config.toml
dataset = "microscope photos of single blood and bone marrow cells"
train_examples = 48542
image_size = 32
cutout = 0.25
norm_position = "res_post"
activation = "swiglu"
bias = "all"
positions = "rope"
pooling = "class_token"
init = "kaiming_normal"
momentum = 0.95
orthogonalizer = "newton_schulz_5"
batch_size = 384
lr_schedule = "cosine"
final_lr_fraction = 0.01
Rows from block 2 of a small image classifier, named by matrix and row number. Rows with one number belong to one neuron. Each number is 500 + 50 x the weight over its row's rms, rounded and kept within 0 to 999. All counts start at 0. Numbers have three digits each. After the name is the row's rms in percent of the matrix's.
After each neuron's rows are labels from the 100 images, of 14848, where the neuron reaches its largest size: "strongest on" is what is common among them. Only what is clearly more common there than usual is listed. The data: microscope photos of single blood and bone marrow cells.
# gate: MLP gate (model.blocks.2.mlp.gate.weight, 576x192), inputs 0-95
# fc1: MLP up (model.blocks.2.mlp.fc1.weight, 576x192), inputs 0-95
# fc2: MLP down (model.blocks.2.mlp.fc2.weight, 192x576, transposed), outputs 0-95

gate.404 160:529539436466496563486458585548527537488471543536367501528484473570497502458510528492529457512613483542527445558405477441435539470588532489442455475473420502569446529544487530585442537493531582472473541437468436511459598538524503591407427462572498514499603482470487512504469526443561542466
fc1.404 167:485539469412509528470473614519604519458484395577412480411460542550498518424466451503548451506529476556490387530539535472498447541505552501439479525463388535539521574417482527529444589555451612487423525431492478468512565538494563585480469578616525493501560519516484560477417492480506544528
fc2.404 168:448493454493479450473483501556487424623531456409456492535574510534570454492489527528505521531343451500567481490508553466539557594474453406554553539568503541490545451497528601470459411506589379443454544487477458508530659445484521506488508478480505478480529487527410580482476504476449481449
strongest on: cell type: lymphocyte; smear: peripheral blood

gate.145 166:520471490535459530370451490508451575551509551482483482583482528525468506462456509567543438493500489626465427569550520454581463459489488442495432512527543566415597511475447490513521571485497525559518471412459534447413461536510484427550556528513527472426575506475524419525488507540454530523
fc1.145 176:512471445480500423455503505572496508600430508554446553511489435420450558505431482528478400477425474620486521519457557538558558494512459440451529513462451483531649525497491448591470560340480533498452544500439549509460512492469460514523502503503489480525490540535554475539518508437387502478
fc2.145 173:518464426557449525500569622458552505498542487459523554524415466477403527420462530385494448502554549481437519477475388401461335475423368499470462537537551536437500421523519523484486479480482509556521488503487549431432477501572527482572505556518538527577501374473555488406549493510494482436
strongest on: cell type: erythroblast

gate.36 142:497522551490491499494503552491417562499508535527593444479477463504586510522505490570476522540464458518519513506589455475603498531418486583587539597445491480594577467550498498585473451531410430505562546504453540612489496479360489420503467477558525496491520625609430604535497416485514442470
fc1.36 144:448459441504507446503517474543543432498484538508424576589514573484423523453454492479540559410513494499468517508425502609381493516546484481437431401535434470514396569451523522410554558531587528492475473454491509439550487497623504548509521587430530469498483406408528445458481591533455541514
fc2.36 146:475533497476429604570550536554470492420577548504462497463457478420451628609435455451497579504530456509594570534465491504561454574498448510564519513435408466499539489441458505591617467475537420558474472461453490581496479554496503464592577453514492455518544500591556511534474499458398475553
strongest on: cell type: promyelocyte

gate.482 052:437499565533468495508433423467434501446463515501456501460564482565473462533418519427521473572556549506471471492488488588492508462518425603478454477509429537563431519537556598476568578423518453563464452594489507489520514461492420553583512451487465425448564409493546546547514488424479393430
fc1.482 054:504522560506393551490450316509459491483515441508420466432539499487488528547419494417552384532537513527560460441529525604531412477478424565508454497522456505509432491531530558471538601486491479521470544534571468535503430472562442492565481515458558479464526481449510487549477485445539462448
fc2.482 051:486448521505511469437531434536490508429451535522553460552484447459496451533571514460501561569576560549452422452464476527546508552451449440493485500477525502456560492457475608470477567507584539500477409505539533533443469378422475530466505533456478490479573412563520441395478475497581440589
strongest on: smear: peripheral blood; cell type: platelet

gate.370 016:565470469512463437490493507562460550590520627542497480408502497482450440506495548547598512608447534626532519630484508437555500524506493583460444524553413519482528485526467520519587505500534572543450648464454457529409546457478451490478520572511594551425437446532521482455483526429460519527
fc1.370 016:510491491544474484471520463579505534550514608546476430470513476547485489498434476521566508555493593621524487635487431458527498510457528601503469538546485520426539541510415565579551539507555591550462643442390529482408515556483433448449522541499523539452433407535530457505436540327488523560
fc2.370 017:435479407461479531497567598515548529477520442440578533571500436466532449527530487515556456518476503495509563512413492508329491453481514466484491506457525507527495502497489535484487477510456439434490507423378614466477578498516414522521439626545449511394517583408507542473488459494504522591
strongest on: cell type: blast

gate.247 051:531500525440497528485600456493459483587539598463548449565461577515492528394469444638466476473504467524491401499456500568551493545544481513532488485500525522579442470545499448437559530482443423450500381452429522553557506487484463514413550517546551488569387475589526525516536475499460597452
fc1.247 048:496464508496466366502492415551463470492483530480531470524486560440402419501472499558427598502529540432468401609437590494579493556526451465521494439492502481565474481484515523502585462509449528624537512509526446551533461416587547505542505443397521513507487433463432616425443441536508542498
fc2.247 050:521536415500475591477560416503524455505507540554515490462561524512554495481540474551548514553521513520443455521516437493434505515452524517519463536570542544481508505495494482508463548556385517473475436488521482488565539496460516497458428448544516556512400434561466529421573523529556425549
strongest on: cell type: lymphocyte

gate.491 177:522574496564511527461541483512515425475501460510555449532515525482529478495545506456457485452543492600588563538490500490512501498507452506551451553567534431450399445469531479510449597477448423590469455525485488495488363521462527586441450456459543531565467430521482463490498478486567453560
fc1.491 186:451434526447484540534482512460515536496523559565464543431459552499357508551545471550498506542387573446422420461529596522474463395433510481473585493421470495491622477464480534513482436530489550478549446536479460495517609478568488414484538520492442484496522612453465568538543487518529554503
fc2.491 191:558474470451500466530501496520447482483530451585460447433612581611456421489533503581519472494524491584538489438533402563469526588477519468546559496550472516421508500471495500331414526509634600537562482417396526529547471475430582563572453472463484514501533541399563394545538463451523560441
strongest on: cell type: blast

gate.195 155:457523429387513448431366613523444496511491486511439521608554493493470501493467540515526560439452466480418565548568508496529431516600547521553397653503503557495596542461472473513519480505478506510519509477482537556510484491436458539478521505503528523483486476439538542457557423590527530386
fc1.195 156:560513545573466550520659496501560510468538555545543493420381523525529525511435475468511500563541504521488401486474500460441550438468418440459621447467459497522481415554546557479506502540495478516489479429500489455526549513522507489534435503465427441525559536575517459511485518425456445569
fc2.195 167:477510520517465506485398611483515453437556492539484504445471552466496516511539505413516400512517566494530359433541487420470565566426578547459609517450483533436495500527493559485569527479452452500548391409491499482578525374536448571472553478501553471499464500526535586584505446596543480475
strongest on: cell type: erythroblast

gate.202 169:476574472464492511462646488585617460561500495542551469663540530550507430449490560530403580463468483500508523516449456517470543509530564510569445529475510491502510549561520499476539501492548370467499481519633520438481461385466430453531425536485523512509541535545456576486474555511500469480
fc1.202 162:431529446467529575469629459562628440497532407530566507627514517584543449460486541548435540446505462475479513507450438481495539489485519490554515540525493526478573548561530500512537509484500429510468545538616493417435461414490408466503433511500526548507559498552404585439459518527510398473
fc2.202 183:555471552480439516572434475442499488447497497505474487439558474534503568503520385432457414499418529470599516483546546502499528562473339508447510563467519456450501555518449485535565539502487463485475500553492478451397401535573623509377602439473533469470477508535604552544395542573449497596
strongest on: cell type: blast

gate.149 158:608451475445586526506531534483554451476411538541503469414474507512528424514444465548387518579461517479524519561407454432590483519469526511562528466425451486614391535510474473438515452520589469530481425491508533399499480546571463477540547537520476531487498561529518539440521555506480539534
fc1.149 152:594443464505548535502562498485523475487469542526499462400445519471534475504445433531384543552481537522464537557433452402588554484456509504531569432454495461613447505528477449374475465544624445516454471490489499422458491523553429472547553512526522572478530475477524549457489528471481503469
fc2.149 151:475419411565545525499413491513570519452500429525491447556639513556505412439563561457497510451465526576571529469537547517478572467557493556499500510459481569478494505463522477544552524536471592474530459472488405522553519563409519514465557570483505469500553504475407492517498452487486440540
strongest on: cell type: lymphocyte

gate.158 007:513644576484512572543484513494527502464430526603562554557575573502406537426520507444470527516535482558475451559493502453538519468571454492495460499588504474525573540420531504555525490574508516391562419515496513437511419449516579473579477509506466550626497512448532506512491499450482540492
fc1.158 008:459589587474518472532622612524518480403480439556464539445419535480466452439462447479492453552460481489636517421495565599514366459561550503452550481497444434510500409491560360488530587530552542436515500528524456486482488574479549437508558546486405483419443423522503531562471450436509522531
fc2.158 012:459509511479462435436492541441523590527534501412534494495550451527528393562557453518501567422542596481502507508529420445521499570402453417468482539498522470495562538543536532555495558568464487448501494513443543447526468427555507528444631392517596503496473489466493627464425509549483492473
strongest on: cell type: erythroblast

gate.205 189:494468512472580403533565511446439567462520551437525601456392463495512485488474428502521413546445520537538482431536486509483508392462441573443455509521602444507507481526555561552473480561415473436553504494464463502386497511594542527512512606449438465473621505558515433518491506532459483476
fc1.205 203:502497506528440607457487481596565408554478460549529390525615510512461513534554602442453532499516493450485484558420515497589447601558545430538548495488400574452491537473455438429522510467578533587438469515495488519613544534422431435449487421561542534521421500473507532447499423491509523463
fc2.205 175:456397485455436536522509534612535515476440537521532501501412500530497486513512433465492504558511459535485494507497506521503521505570449472574479466584394526571461514465459488429513475503535607521510591484548641459525490458491592550536514599414441439420536464430524461430593562518524415398
strongest on: smear: peripheral blood

gate.127 013:471561458488476487526430488490571565466466415565514455500452479529487525393514531500518507488489591423537483464485424487577455433479507483489464482479453447436513500481452500544482548572505431480433564529551596410565415490444520559465447493458495407565580551496439436481490552585491419500
fc1.127 014:466530518479516459418541502506554542484377502599593489572431443570540528482502489495529556473527544434516496476500505500512475443482428468494463538502447452465444420473447524553531504532489538415475500505430502487486515447485543483528488547414434429578557544441474417488514523611543439422
fc2.127 014:501494544393426551428522567436523564593539528443547473539544406612518512555536415566527549409465424582572466525488522450483457479435476414480396516515591495517514539612518517540523528511482425539487491428549523473474483452575587473531585487580474531517352547490473559473475430465562514477
strongest on: cell type: blast

gate.438 007:504499403504450527467541453509515433537548502494537479427540507474493517521514461559572547545484555525537536619482538460531396415477430505595530466444543375555492483538431519505486536523369525445517478507510458529543473469614624459470499484484516427525535417451500446569503449495470511453
fc1.438 006:456485408505487449441547488492556454543577514479474477384523537447469484566555459514489534512485497548491438570503459454566444405479421441604505493425539467541516499529463487522549507557388521479498478494567486558528495462621532472453520522521478474521487513441508487526477464453342481429
fc2.438 010:464455529413495417420524577451508578511515481444519493550568454540592472557545416574514501497466528434497569417443455469470465605439506428426483508572491507492512575572478583554492566553506463494452456497452494494501443474524432566396585441533530555477580526448472604461487470522542512549
strongest on: cell type: artefact

gate.345 015:510554440525478550394477538555489446506511549496529512496477483526536525568510532431511543439585430412549538556482574435433524403464495490423459485424409474527574435516477567451476504504493540587552581465431533511534498481503468502488409519535444598403461448534497581424513503473434550514
fc1.345 014:472510415503502518408498598595404409483537521497539493531497545493547563516488509504438484471508465406525544527480547464465517436470476512445470450399439459499572494545512556483544500467527546534505552452466574560489457547459530484459404472512446588394432488508498556449436462527390552541
fc2.345 016:503520556464453488433552610515424551538537497519552487382516499520520474584503506489465524479485557583446552539485430524483512558408528498480482559469450413477429507572512569504482548451469481509447424565472523455486526536515540457464553525555583499455533503480504555454540561411588534542
strongest on: cell type: artefact

gate.56 009:571547411569495507623482553433450438453540465555507492445481503514600543483471483432468466374495490545519451505604496522494454507459432428498553498488524505422510561441496595528510424638610485546557464486535469466501547484532495529530576503470451419482500527439592504503514588510569528563
fc1.56 009:482516394443525450516470559542425424455447387494480433538395568467456607536483412495526440443491488456492350521476465425498498548436545493569497600447525581533420584529482500578549484535507578504524420441514448497523488454539495476498491382434427462510513412541567493560478589531510519510
fc2.56 014:479547516587562510533540405474448509495469550507515495524443529450486577373490507537519475593477449518507508528436616536493499454508576551498436461558497454458505413480499485547494531427431438557487633513508584584524590504407438430613342591485474517487556524493482458391534537421505545532
strongest on: cell type: promyelocyte

gate.105 141:517526521534506536531580582587476426538517543483541432485497552547482462507461508471539520505521535496392455423546447545501527519415369482542500539491526536539597477507572465553404537526413489506458442455574555490550435455507569492423521533537512524595566502508375555510587505499503518476
fc1.105 149:542507492517493520553625540514545458580541541541498417481547548585484490460460514409539549516523631491380462411563480536508510496444487491543484498495567557594567460511508471518354525543436526441492534546551512453517514514530549507388553562576521544582614501519408539535612489476470484484
fc2.105 153:486526486526550379503408452466437511433590541516533543497630481516547575570641470633470543505465503516552495491508420507423435517541418504419503480553479422336489588523438489495495538539501521489509498487453449477497495566503472519496510470426544500425498558563514550537482508472558508523
strongest on: cell type: erythroblast

gate.49 007:428511439530619510629484574470550437508548441513480424546521504559504553572512411454495546540408492567434486563490511520532538479563563583523465534493556539471514534414524495454529590528473474470440476543450451483515493490556468551531595486423565509542540449412449466370512451550527526569
fc1.49 007:579542558443368557424569462458393474479467471520658497490511487464404483412455498553531561590487474493510553468501489466508553455449470477452472497531487548566523491574497497601405544458525473484435525523551496485520513488470493351475485514401437505480512498616529520572500593460520443411
fc2.49 009:437557486493544487521492480458496439527463530476560541449449489522542543414528471493515514589474441558501516516473593492479489469461601510475477538495439482482488448471503522542478509497418436492463601478535545515587573516499406530547325559526462496509475529526476417417537511411504562629
strongest on: cell type: promyelocyte

gate.287 171:496483478556532445580524500422381555464523520428482533511446556494517449442483421441434486563483570512519491505523404491516615554501530531462465493507445422467528539497538490525520394534548437447537459561435547472595514549468566499549436555516601518481470449608522515498547495544506474483
fc1.287 166:445496521626547431501538562530399464479542503443458541440504565548532442431461441367494471565536573521537461521489445501495660515483522539374511560542494367460479545569504403545524415511536501432562488585484466469522474489481540500596512552465576520464526412591526531535480459562471485557
fc2.287 180:441480542447478484597520475404386547566539521469452485468418431539453586554545521424541566511485580500541546425483505502460497411603504497564478490513527413404507475504495467518447519508461474480505573523468523452567491612548406469437507461447429589490523534605448422529472454534510493479
strongest on: smear: peripheral blood; cell type: monocyte

gate.365 154:560601443531569570499422593421498526520455502500500407492515498526552446429549462555548559509370567496525493498602493553550480489552512556459475570415514599473420437398456529543520475506524563614512443530502468584526482510537380436433448537460548444433524494567514517546481501516516547473
fc1.365 152:467424566455413407542613431566515467498564518472477565509467504510508526522420588472494445463612430472481474491481480473441497442450437440519516436583423434473565613547547428485465527529466490395529558528464531401456540462472601604556530506519435570549479501463456466467579469498552473485
fc2.365 154:527480496532467558485491509471443456506396489532453437491482550577540560492508566496413529484475574561455475589484497546496549494392574498603527466520516486536556540508473473440588567510611330477462443509497466492582504547476568468574446512557450509397482512374515384517418406539564529508
strongest on: cell type: blast

gate.9 145:589436483457490510596569562537527480490545485448489524535542525562432510426535470479512536474417513550553456424535428586620421483399520550506484444448560540495496487596512471448461443659398505536479524516543549514557514453501512553439519400526511383534553526482513471664579457518487528480
fc1.9 154:463589553532490494416481449448468475591466511569480465477437468494630459546497517485448391529586501448447554569436560403381588532580453468476487603510479467500472493453510515547507546395620487520538492450424508534484501560521509372574440567501503584459383500548504530317473521536518446474
fc2.9 163:514410448464476407606457536394612498466441439539534539515474559476471603540470453492548509477529501502573492521584562557548498538507613456611488550433511505492514488483511493437570508627565491404463500475468560418521516448485499509546483504490593485479422479484454540502504543399474434507
strongest on: cell type: promyelocyte; cell type: artefact

gate.388 149:467560512645451514535526500497553511501518568487475489489532661552512498494530533436589453547455543546515484491430515439473471656510601515481587477460484494551560540415438555494505486450417495591486433503514443418559534479460460455501520479532439475556465473534454412521485584527597523424
fc1.388 155:426492489593410515516521505497479585526510456458491483502510583576468560536521508472430469497454554511452488490485520484559460534491533546578580490384529566479508451477419544388528536477465514627514469578574473439534480409452446488467447531521445461580491462540478479509477542521634514411
fc2.388 157:433540544551547654460512524490490509541503493470504452424440527434523441458577519582513576383451512495480450446490523539474444465458450491458503600557480499499414498551520427622507529460546498403480509471531565494461594517435605510502608500510493561434486534528525508440500528463446444418
strongest on: smear: peripheral blood; cell type: platelet

gate.524 029:472519472488608518501568470427468462516426531509563438478583631427527507508480527468491477460610516492468443527492456518509531537459440463497458493522524520481536451518453530505475519388433432489522525513460486389482541610501516455485590538553569451609503526505577453553525526550437473417
fc1.524 029:588492467513358539511480460590449472419526536570476480487486412476446597467498493574491518621429485448484584534518483562523434433560514510456420567538445415495460540500524437493485457573528475496557516410506446560451492470450498586477420512396470535450477400530467503491458517474565463558
fc2.524 030:468576440441568625508547436426507473536449485610549542536366538471540497506465607550539526513488536527430479572459531415413519483414464557521509453510496430397501471511466470515453460487484450495443510427563532509554528519495408453535434528558542454447502580525525465499617524382492496495
strongest on: cell type: lymphocyte

gate.233 167:489475520461571475489539572508587459407528525574507461454538523498474574533540536509597451510600431448531462529430494474519520472531464485490484517506501560447502469524600532522434456515487522522538546540503532519452446608477588487500547453466495582500520509531448535585489472531481603506
fc1.233 163:454517502502475494605491495569548507314521486530476496518562562488488502439525438470553470493579382478490484587507498555454471621549510457422448538483472529502468450526484534535426420487627568421562560531541505467494388568443550509448479500529498516474524468527466463615417510480540456480
fc2.233 178:461474630646464448499510537510442513484467535425460374433566510489547477475432481454552567514491594538451462495392479527528512509597531421452525479573537517643443456492458493437507525485453550509547498469450495518445487545552600431407538549484416448558523554512536480465521464553438487501
strongest on: cell type: lymphocyte

gate.112 125:590471383553464525584429474496509412514496546507488501504545494510522505496531459438566562532440506464544512524552430536542438467636554548523508508494431535537460471504438432493438485452462510455513443464538608469470512518642446505513468495426428540404474504631525457552584402504540472519
fc1.112 126:411483581479452488397534536492494548472453414534469510537469531489486475519534543510494449493547547452519473505458557475484516596429453519472467450464555424418558572476568599532595439466528511544468552506448431534517500520396518493549487546606544480556491523364425604466495581512439579441
fc2.112 121:564484378489469489562463527461543485469509517471473420554474446548558447657544497543511470477471431552490497507569425521496416541507546484584506533467447482535540498547517422504487487572542523493489482563599461515497464581478508505444509554397550528454462552605508399453586449514513503546
strongest on: cell type: artefact

gate.300 006:579488489467417408444550514585581561510522640531495400573508544447503471506458519561469485499463507543394463506482540464412522477435539436563519376466459496492496510397449475466455345495408511409540563468496505434468521546531486501506468560527508484446426473504483500434505493446526614556
fc1.300 005:519556440492384489459468522463587539493500553578554405583538545486563511532422501656444478484473524431546457467401555514502486494405465511575492414487441444469543518433479491458422422545482495430460485563536527479507558502523487488524433394497466429462435518557550552511567481462436493523
fc2.300 006:468539515502621443470557428492465560525528491435550482502516412542552445610592359503528508529597458527532535511534445384461498602430555511464484498540438439504470492548482513575505538502540439528477516461468454477584522472485486523399462449559572553471536484502461588480453548492577556502
strongest on: cell type: artefact

gate.234 010:574532497464541481484600464462510479525483460405568525578540580458483595452545440442593585543563470526629584552514565414509429545556505522542472474615472506590454430470489532499489501514534489513438442501496476477498504418591522519488504536446497536484501488490537475491496538554546477495
fc1.234 008:486522528558472412532433433532480451486584395553479551450542554445428467467492432452515569432491533524549500391414538623521432555496559565567494457497460491467509520520512493534473515509456585555404435557367504409472533440479520449503507561569461477616503490567559490545480487573511526425
fc2.234 011:479452506467521507454525555470563552540510507491553446534562387541581430557523445525499519476525564540531479426520431456521467580451488436497474520524578477482551591532435594541553502512473466519522514583440586490535449454564512497422526396534527481477511487503488553488453466530479508470
strongest on: cell type: artefact

gate.454 158:501505522510489427490470525516510487495365529448475463439438516555393596450455553431469482478504446459481609500494497505524376416493514595502555481510484536497464577381513535499463492477495491540566547492580506548527404427467532444534443460603486515509446512473552622523451531621515573442
fc1.454 160:441429537451571523484557452501579551475540508499538484491532503505574474458546434485453471608478523532537447479524412424447567499521493468450464453432491468491522453557499553549467448548498565419404462549530465478412525555575538529484491519472574497491447540507500479537542450390514589476
fc2.454 162:535430529537550427498453516522455389436429532577454469449566517610567436569547489533474500506516458374489455506536593456544555463510502481501573441507571543531459546471508497401529496412432509585500488536503471426539579495504446518434458413546420523412524494566476477545467488515610384532
strongest on: cell type: erythroblast; cell type: artefact

gate.35 153:516419498428535482551582459532543526419527513418472561529493550431523467455503465499467473474468465512512592492456442418569514550644530499475542438447505498440485571470502545491517449461490477498501493478540484485568418475394486484553554434531539422571518425508547588508400495509418537427
fc1.35 151:491428444459534481544590458515556508429539476479494510576514544443558467447517440526483414444491463521524557478469417485577485545610546468467529402403494503432497557477523529471489462454547447496508534459540491483565398420448513491519551432520546436568519404523535589581480526466429561392
fc2.35 167:485563427451464540412530493513491569535563449477534522437466443460602498535581434517516472435515597564496498472550447428381453504447398553483468523503506551556513538473491548564440483547410534526490452533586422576449535531610469461426424508426519517466519499443510534418464477670499533559
strongest on: cell type: blast

gate.561 182:416531421476581478528497401494496488446547549541379423604491475464517502551485471520536462496520447462427480536526454518444525606541620585498476473419545479491476491460551591465458492447568477553479397544403516474511561524547459520511466482455452529448485482527413561466487532494575569502
fc1.561 190:519443437452436486512508499541485404495500586478459563450587450430473496482501516414421603415491505501496518480475475440564532503532484537457487503399604484525444555477549556444473554500508549548517508557445380475502618502387497481533518536564458458535472481567460524563398555554525514492
fc2.561 182:525462485507551431480456551428497469543490497516483463530454528451476492542510476572482465535555540484456478447546469367518503500519428419476434505444523463610401523465465569535494492498462495485531566468434563515546434570546504508513489498470564580558544481517478553522567414444425546558
strongest on: cell type: lymphocyte

gate.294 071:479563429467459436347466520509545457565488472456457464462405522559509464400560487529493444530643516591471532584480490489482374460528520487530555553453486522483506478564520511470441484497503537436496528526556509511557434407513507532462443502597525526495593458490513436501619535569516543508
fc1.294 066:466585444427491452306472512539518398551513485437490452506452568521534428422579453519476467472637474579483516553455492492488381461527491492487550571490503551522490474561453518486473553451546531429490488496506491501505414437508456476475510471630555543492614450473503459572582505525513542509
fc2.294 070:502505476525604456456495644506469524493471484595526528553586498443445472555467511515579460479460458466452520515463460496505551427521547596567434420399457538467461455419454496475575530389502557588462561450497488552508517514560485449504531500515570520499507580518506562573451504469591483446
strongest on: cell type: artefact

gate.500 152:405426554509448523551445479476424519464490464435450516527494566468459545485529467589503492552565508576479557534499517451572537524429526529600543530436521553517435531487566479504526507439558586501488604471492577535528501515514485492524515424438602536503518403526439464524470534491442578447
fc1.500 149:536551546469543491476521526474595508494473503594534524470535464475522485483469462406495533442420500491492486432517419559457393475556420486431451509571546439484516465517512513451459493533397470431535443527458396461556538509481541554463520596548457414559500590447523524460542474469490415572
fc2.500 134:472427490485536498482412503418465543500572559567487508499472643458474540373514491529600556532450542452499487527522459404612506422489461542546468523500517452521523485516445494574550552464603486483477509472460586489463509457553454532551511480430490467519637493449459421602557516571532572491
strongest on: cell type: lymphocyte; smear: peripheral blood

gate.252 011:507499406453506546457519530505599502507549439485448485523443451446496538480576427552537468576483409533564519542424504432547495566496550440548435530406491502500539414486500506507501556589581432499458532505527533584494532394654427541559611495472483539508415432451528398517439560496489597504
fc1.252 010:553536535421462512399522470509617456503542464457426537502478443489453426470536430504487515508541469600542555549458484427499508513496528508502480558409533462483501403510500585601502520593532518524425449489504496552523467434614414519487520493506474480476467508397525464487436623440472621558
fc2.252 012:431504532484562465545580414468474503509544475423447430485499468516569445478557520566516492557535520585532523538447530486461540444411497507485495453489453393541458451476461507561562555441472509547559597538507526595461554577452483464548430503560521465433436505440496565464578456539452502589
strongest on: cell type: blast

gate.48 060:538539435546557599470482498581421534415474403466444484427512530534471411585494577432492565486516460518528513548440464487575506474466481561521561437587515447546483465501557533476525615507563568550507432536522450438534433560583483505608568493418506432422445418462489507459545450498471503494
fc1.48 062:498506604445466410549532487394600516597520606494540519561552509437537515469434459521489424452469494449478505453530485475410502504512533505495479521392475570482470504498564396543495414523411506469543562457453526538489529497425514519434458501533438571548568566549495487555483525550523531452
fc2.48 061:564553524472466477601529480446437516489563431485531576476519558495531461500533536395439473483391482486479553458518568464496482566512570520528556507596529447570398541521513385510495334466513436533578505473511465529557473563521571504459474585583432506500441569510477552532450506518450587381
strongest on: smear: peripheral blood

gate.181 124:568532505419475454515459439487487447434451497518518426578488449457484561478546506535548498439543520566518407451587516430470612476577470466477473510561469477502356466449498598532555458563411456577507383438514540505494515518563555493478420556493633524569518527496549488464471512471501551513
fc1.181 116:494406565549529548472549517513566576552495538483465551498581545574532404479507474515445519506429506478479523561431527610531386525419552464572518448459482558493673531557560462492472517481504522486437576529487482478514481480425518490530544503501396473437535451491445507506544527538475476483
fc2.181 110:547504509496479425562453481419396456476547498488467475491436551563439548492446533444533518453498491544447455513566530434468541429560427528501500448530464465456526595404482465533445495523595444478439540465491437523476512501539576435467540486453539569575516508466499404464521540418589461498
strongest on: smear: peripheral blood

gate.540 116:406580487564442408549463524450460483550487574406470464495550523560451544462574411524511451506529557517502400566560481542454536494491489477486538498498531402443537508479522569600485565514534540511564516429485399530536561465536477504545462545572471512476458459471488495590484386531495469495
fc1.540 119:394570516492457419500408560475476489542503519423514506491502510559469570433507484568548442425515525603489403576462511534457547498513529503494591505505571418471499531420516559626549599569547535492598510494496392537567515469536480572589472533571493495457456453473476497591443405539519437520
fc2.540 132:491462517476545603512443611481624550518528517419487537497458451412510505579540497463465453474515511596438532489445483442511529535490460462434517496499558562454538536493486564451440504470458489455449524469455375511537444497475450463422523455602526415596527564476454533567530452479613485453
strongest on: cell type: erythroblast

gate.40 145:611532565593491585355446447540454509496441475517527475461620475561454511579521569437460509506592598523503478544609510465567451542461516520534515495566628478501497456505512452471535580539524554540522447585504448546543461463532395539526529404446521521495487470459577548520484455489491399474
fc1.40 152:566571551551479609472474466491474453541506503580441552450633446600488495530537449391452542541557563526470474552575495512461509482532472553501529455494480487483454543558478517555547644528500589461491435522522378479495528440521414495534611408513519524481517425452455549534452405483477421498
fc2.40 152:426487481499515522509545352477587558573541547556525449502470487458515507569501532496543601536547493521469387522510428433559516499434519460473445519475479508481532377426489636439552557483534550490462475498499574483468488443511521510450539479438616481515511415521560455406504498478534483486
strongest on: smear: peripheral blood; cell type: platelet

gate.245 148:528527575419523419534531467522539427435484459427525500517508471496410590544583464605535424520395534506438500489482558475437473400524545526576484464438521552518531542454513638467502549529512521406438600447449509553469470437459608567540489510446474464597438477465471451434480540542445544479
fc1.245 155:535467468509446640447425524490497529530569560545566514480496489486621424470465485446485529531568491483515512501533449489546520550493424447409534523573548403573595402508493376481501451452509462548583425577516502474558505568493430427532576475573506487459516482538537520522498504392600492546
fc2.245 145:478391518509487595507577512493543484535485508520566513463403455515506542482422439498539469608481601491524448466515528460555413467493475515482443492511481499500478389539426526493501553436540521376546471554541645488548543553573418527463394488444468531530523440485546503567534558503476553458
strongest on: cell type: promyelocyte

gate.302 184:452498575553504451422558518536653577455517467510568548438496490460485512526534500559512432546494507521471538484467522548505515458470455500568463509457491444413411509455603557505521518458570487590454527492534550554515457447489532502454426449467395481557532609536479562518515454446508444498
fc1.302 185:513421600494491591565523547586547481516545560489496444536482484490487473505502579458454578458607431471430543460536544504506477408476520482552483546388516484505492534479520590513543520463560465516479466487494481488382503453548515573438503489503495479594472536472474471491536500486549424511
fc2.302 174:547558453562447468509484502506460550472477417553504431419519487552564525512447490515477472462520515444547551480524431571552472557508548484552551514513378439545489493562464433493476566523529555507471511565402469598565439465532540545502445531450473488474473510472413575527543599493543494592
strongest on: cell type: promyelocyte

gate.510 135:521450465542437443494418522502427501480493513518483446518523496514455529440547442549501481525555536423459469482374514447557453527449513483590580596458449437479572510384520637489523512408407500452487478561451551531529544546564447520531541436547492462481571493510494469494521557521408542545
fc1.510 132:530413508517466463485446472518409527512481465503438431500450458457389508440540446512496511544540491420440393465423562460532422520493473484549557545463427449496567525428471611475525537408362538478431468544465497505501504471514500571496456456472459482546598565540547496524480561466471593533
fc2.510 142:505524464517514530501425476435527448475520514551411518473453476530527458522471494467556528435396456501419556538574577542500498435583486456458527451545397395561496477621498556575520458541504418553520540443490447514578490528515452424513504501448530545483456384455526582552500550453503560539
strongest on: cell type: artefact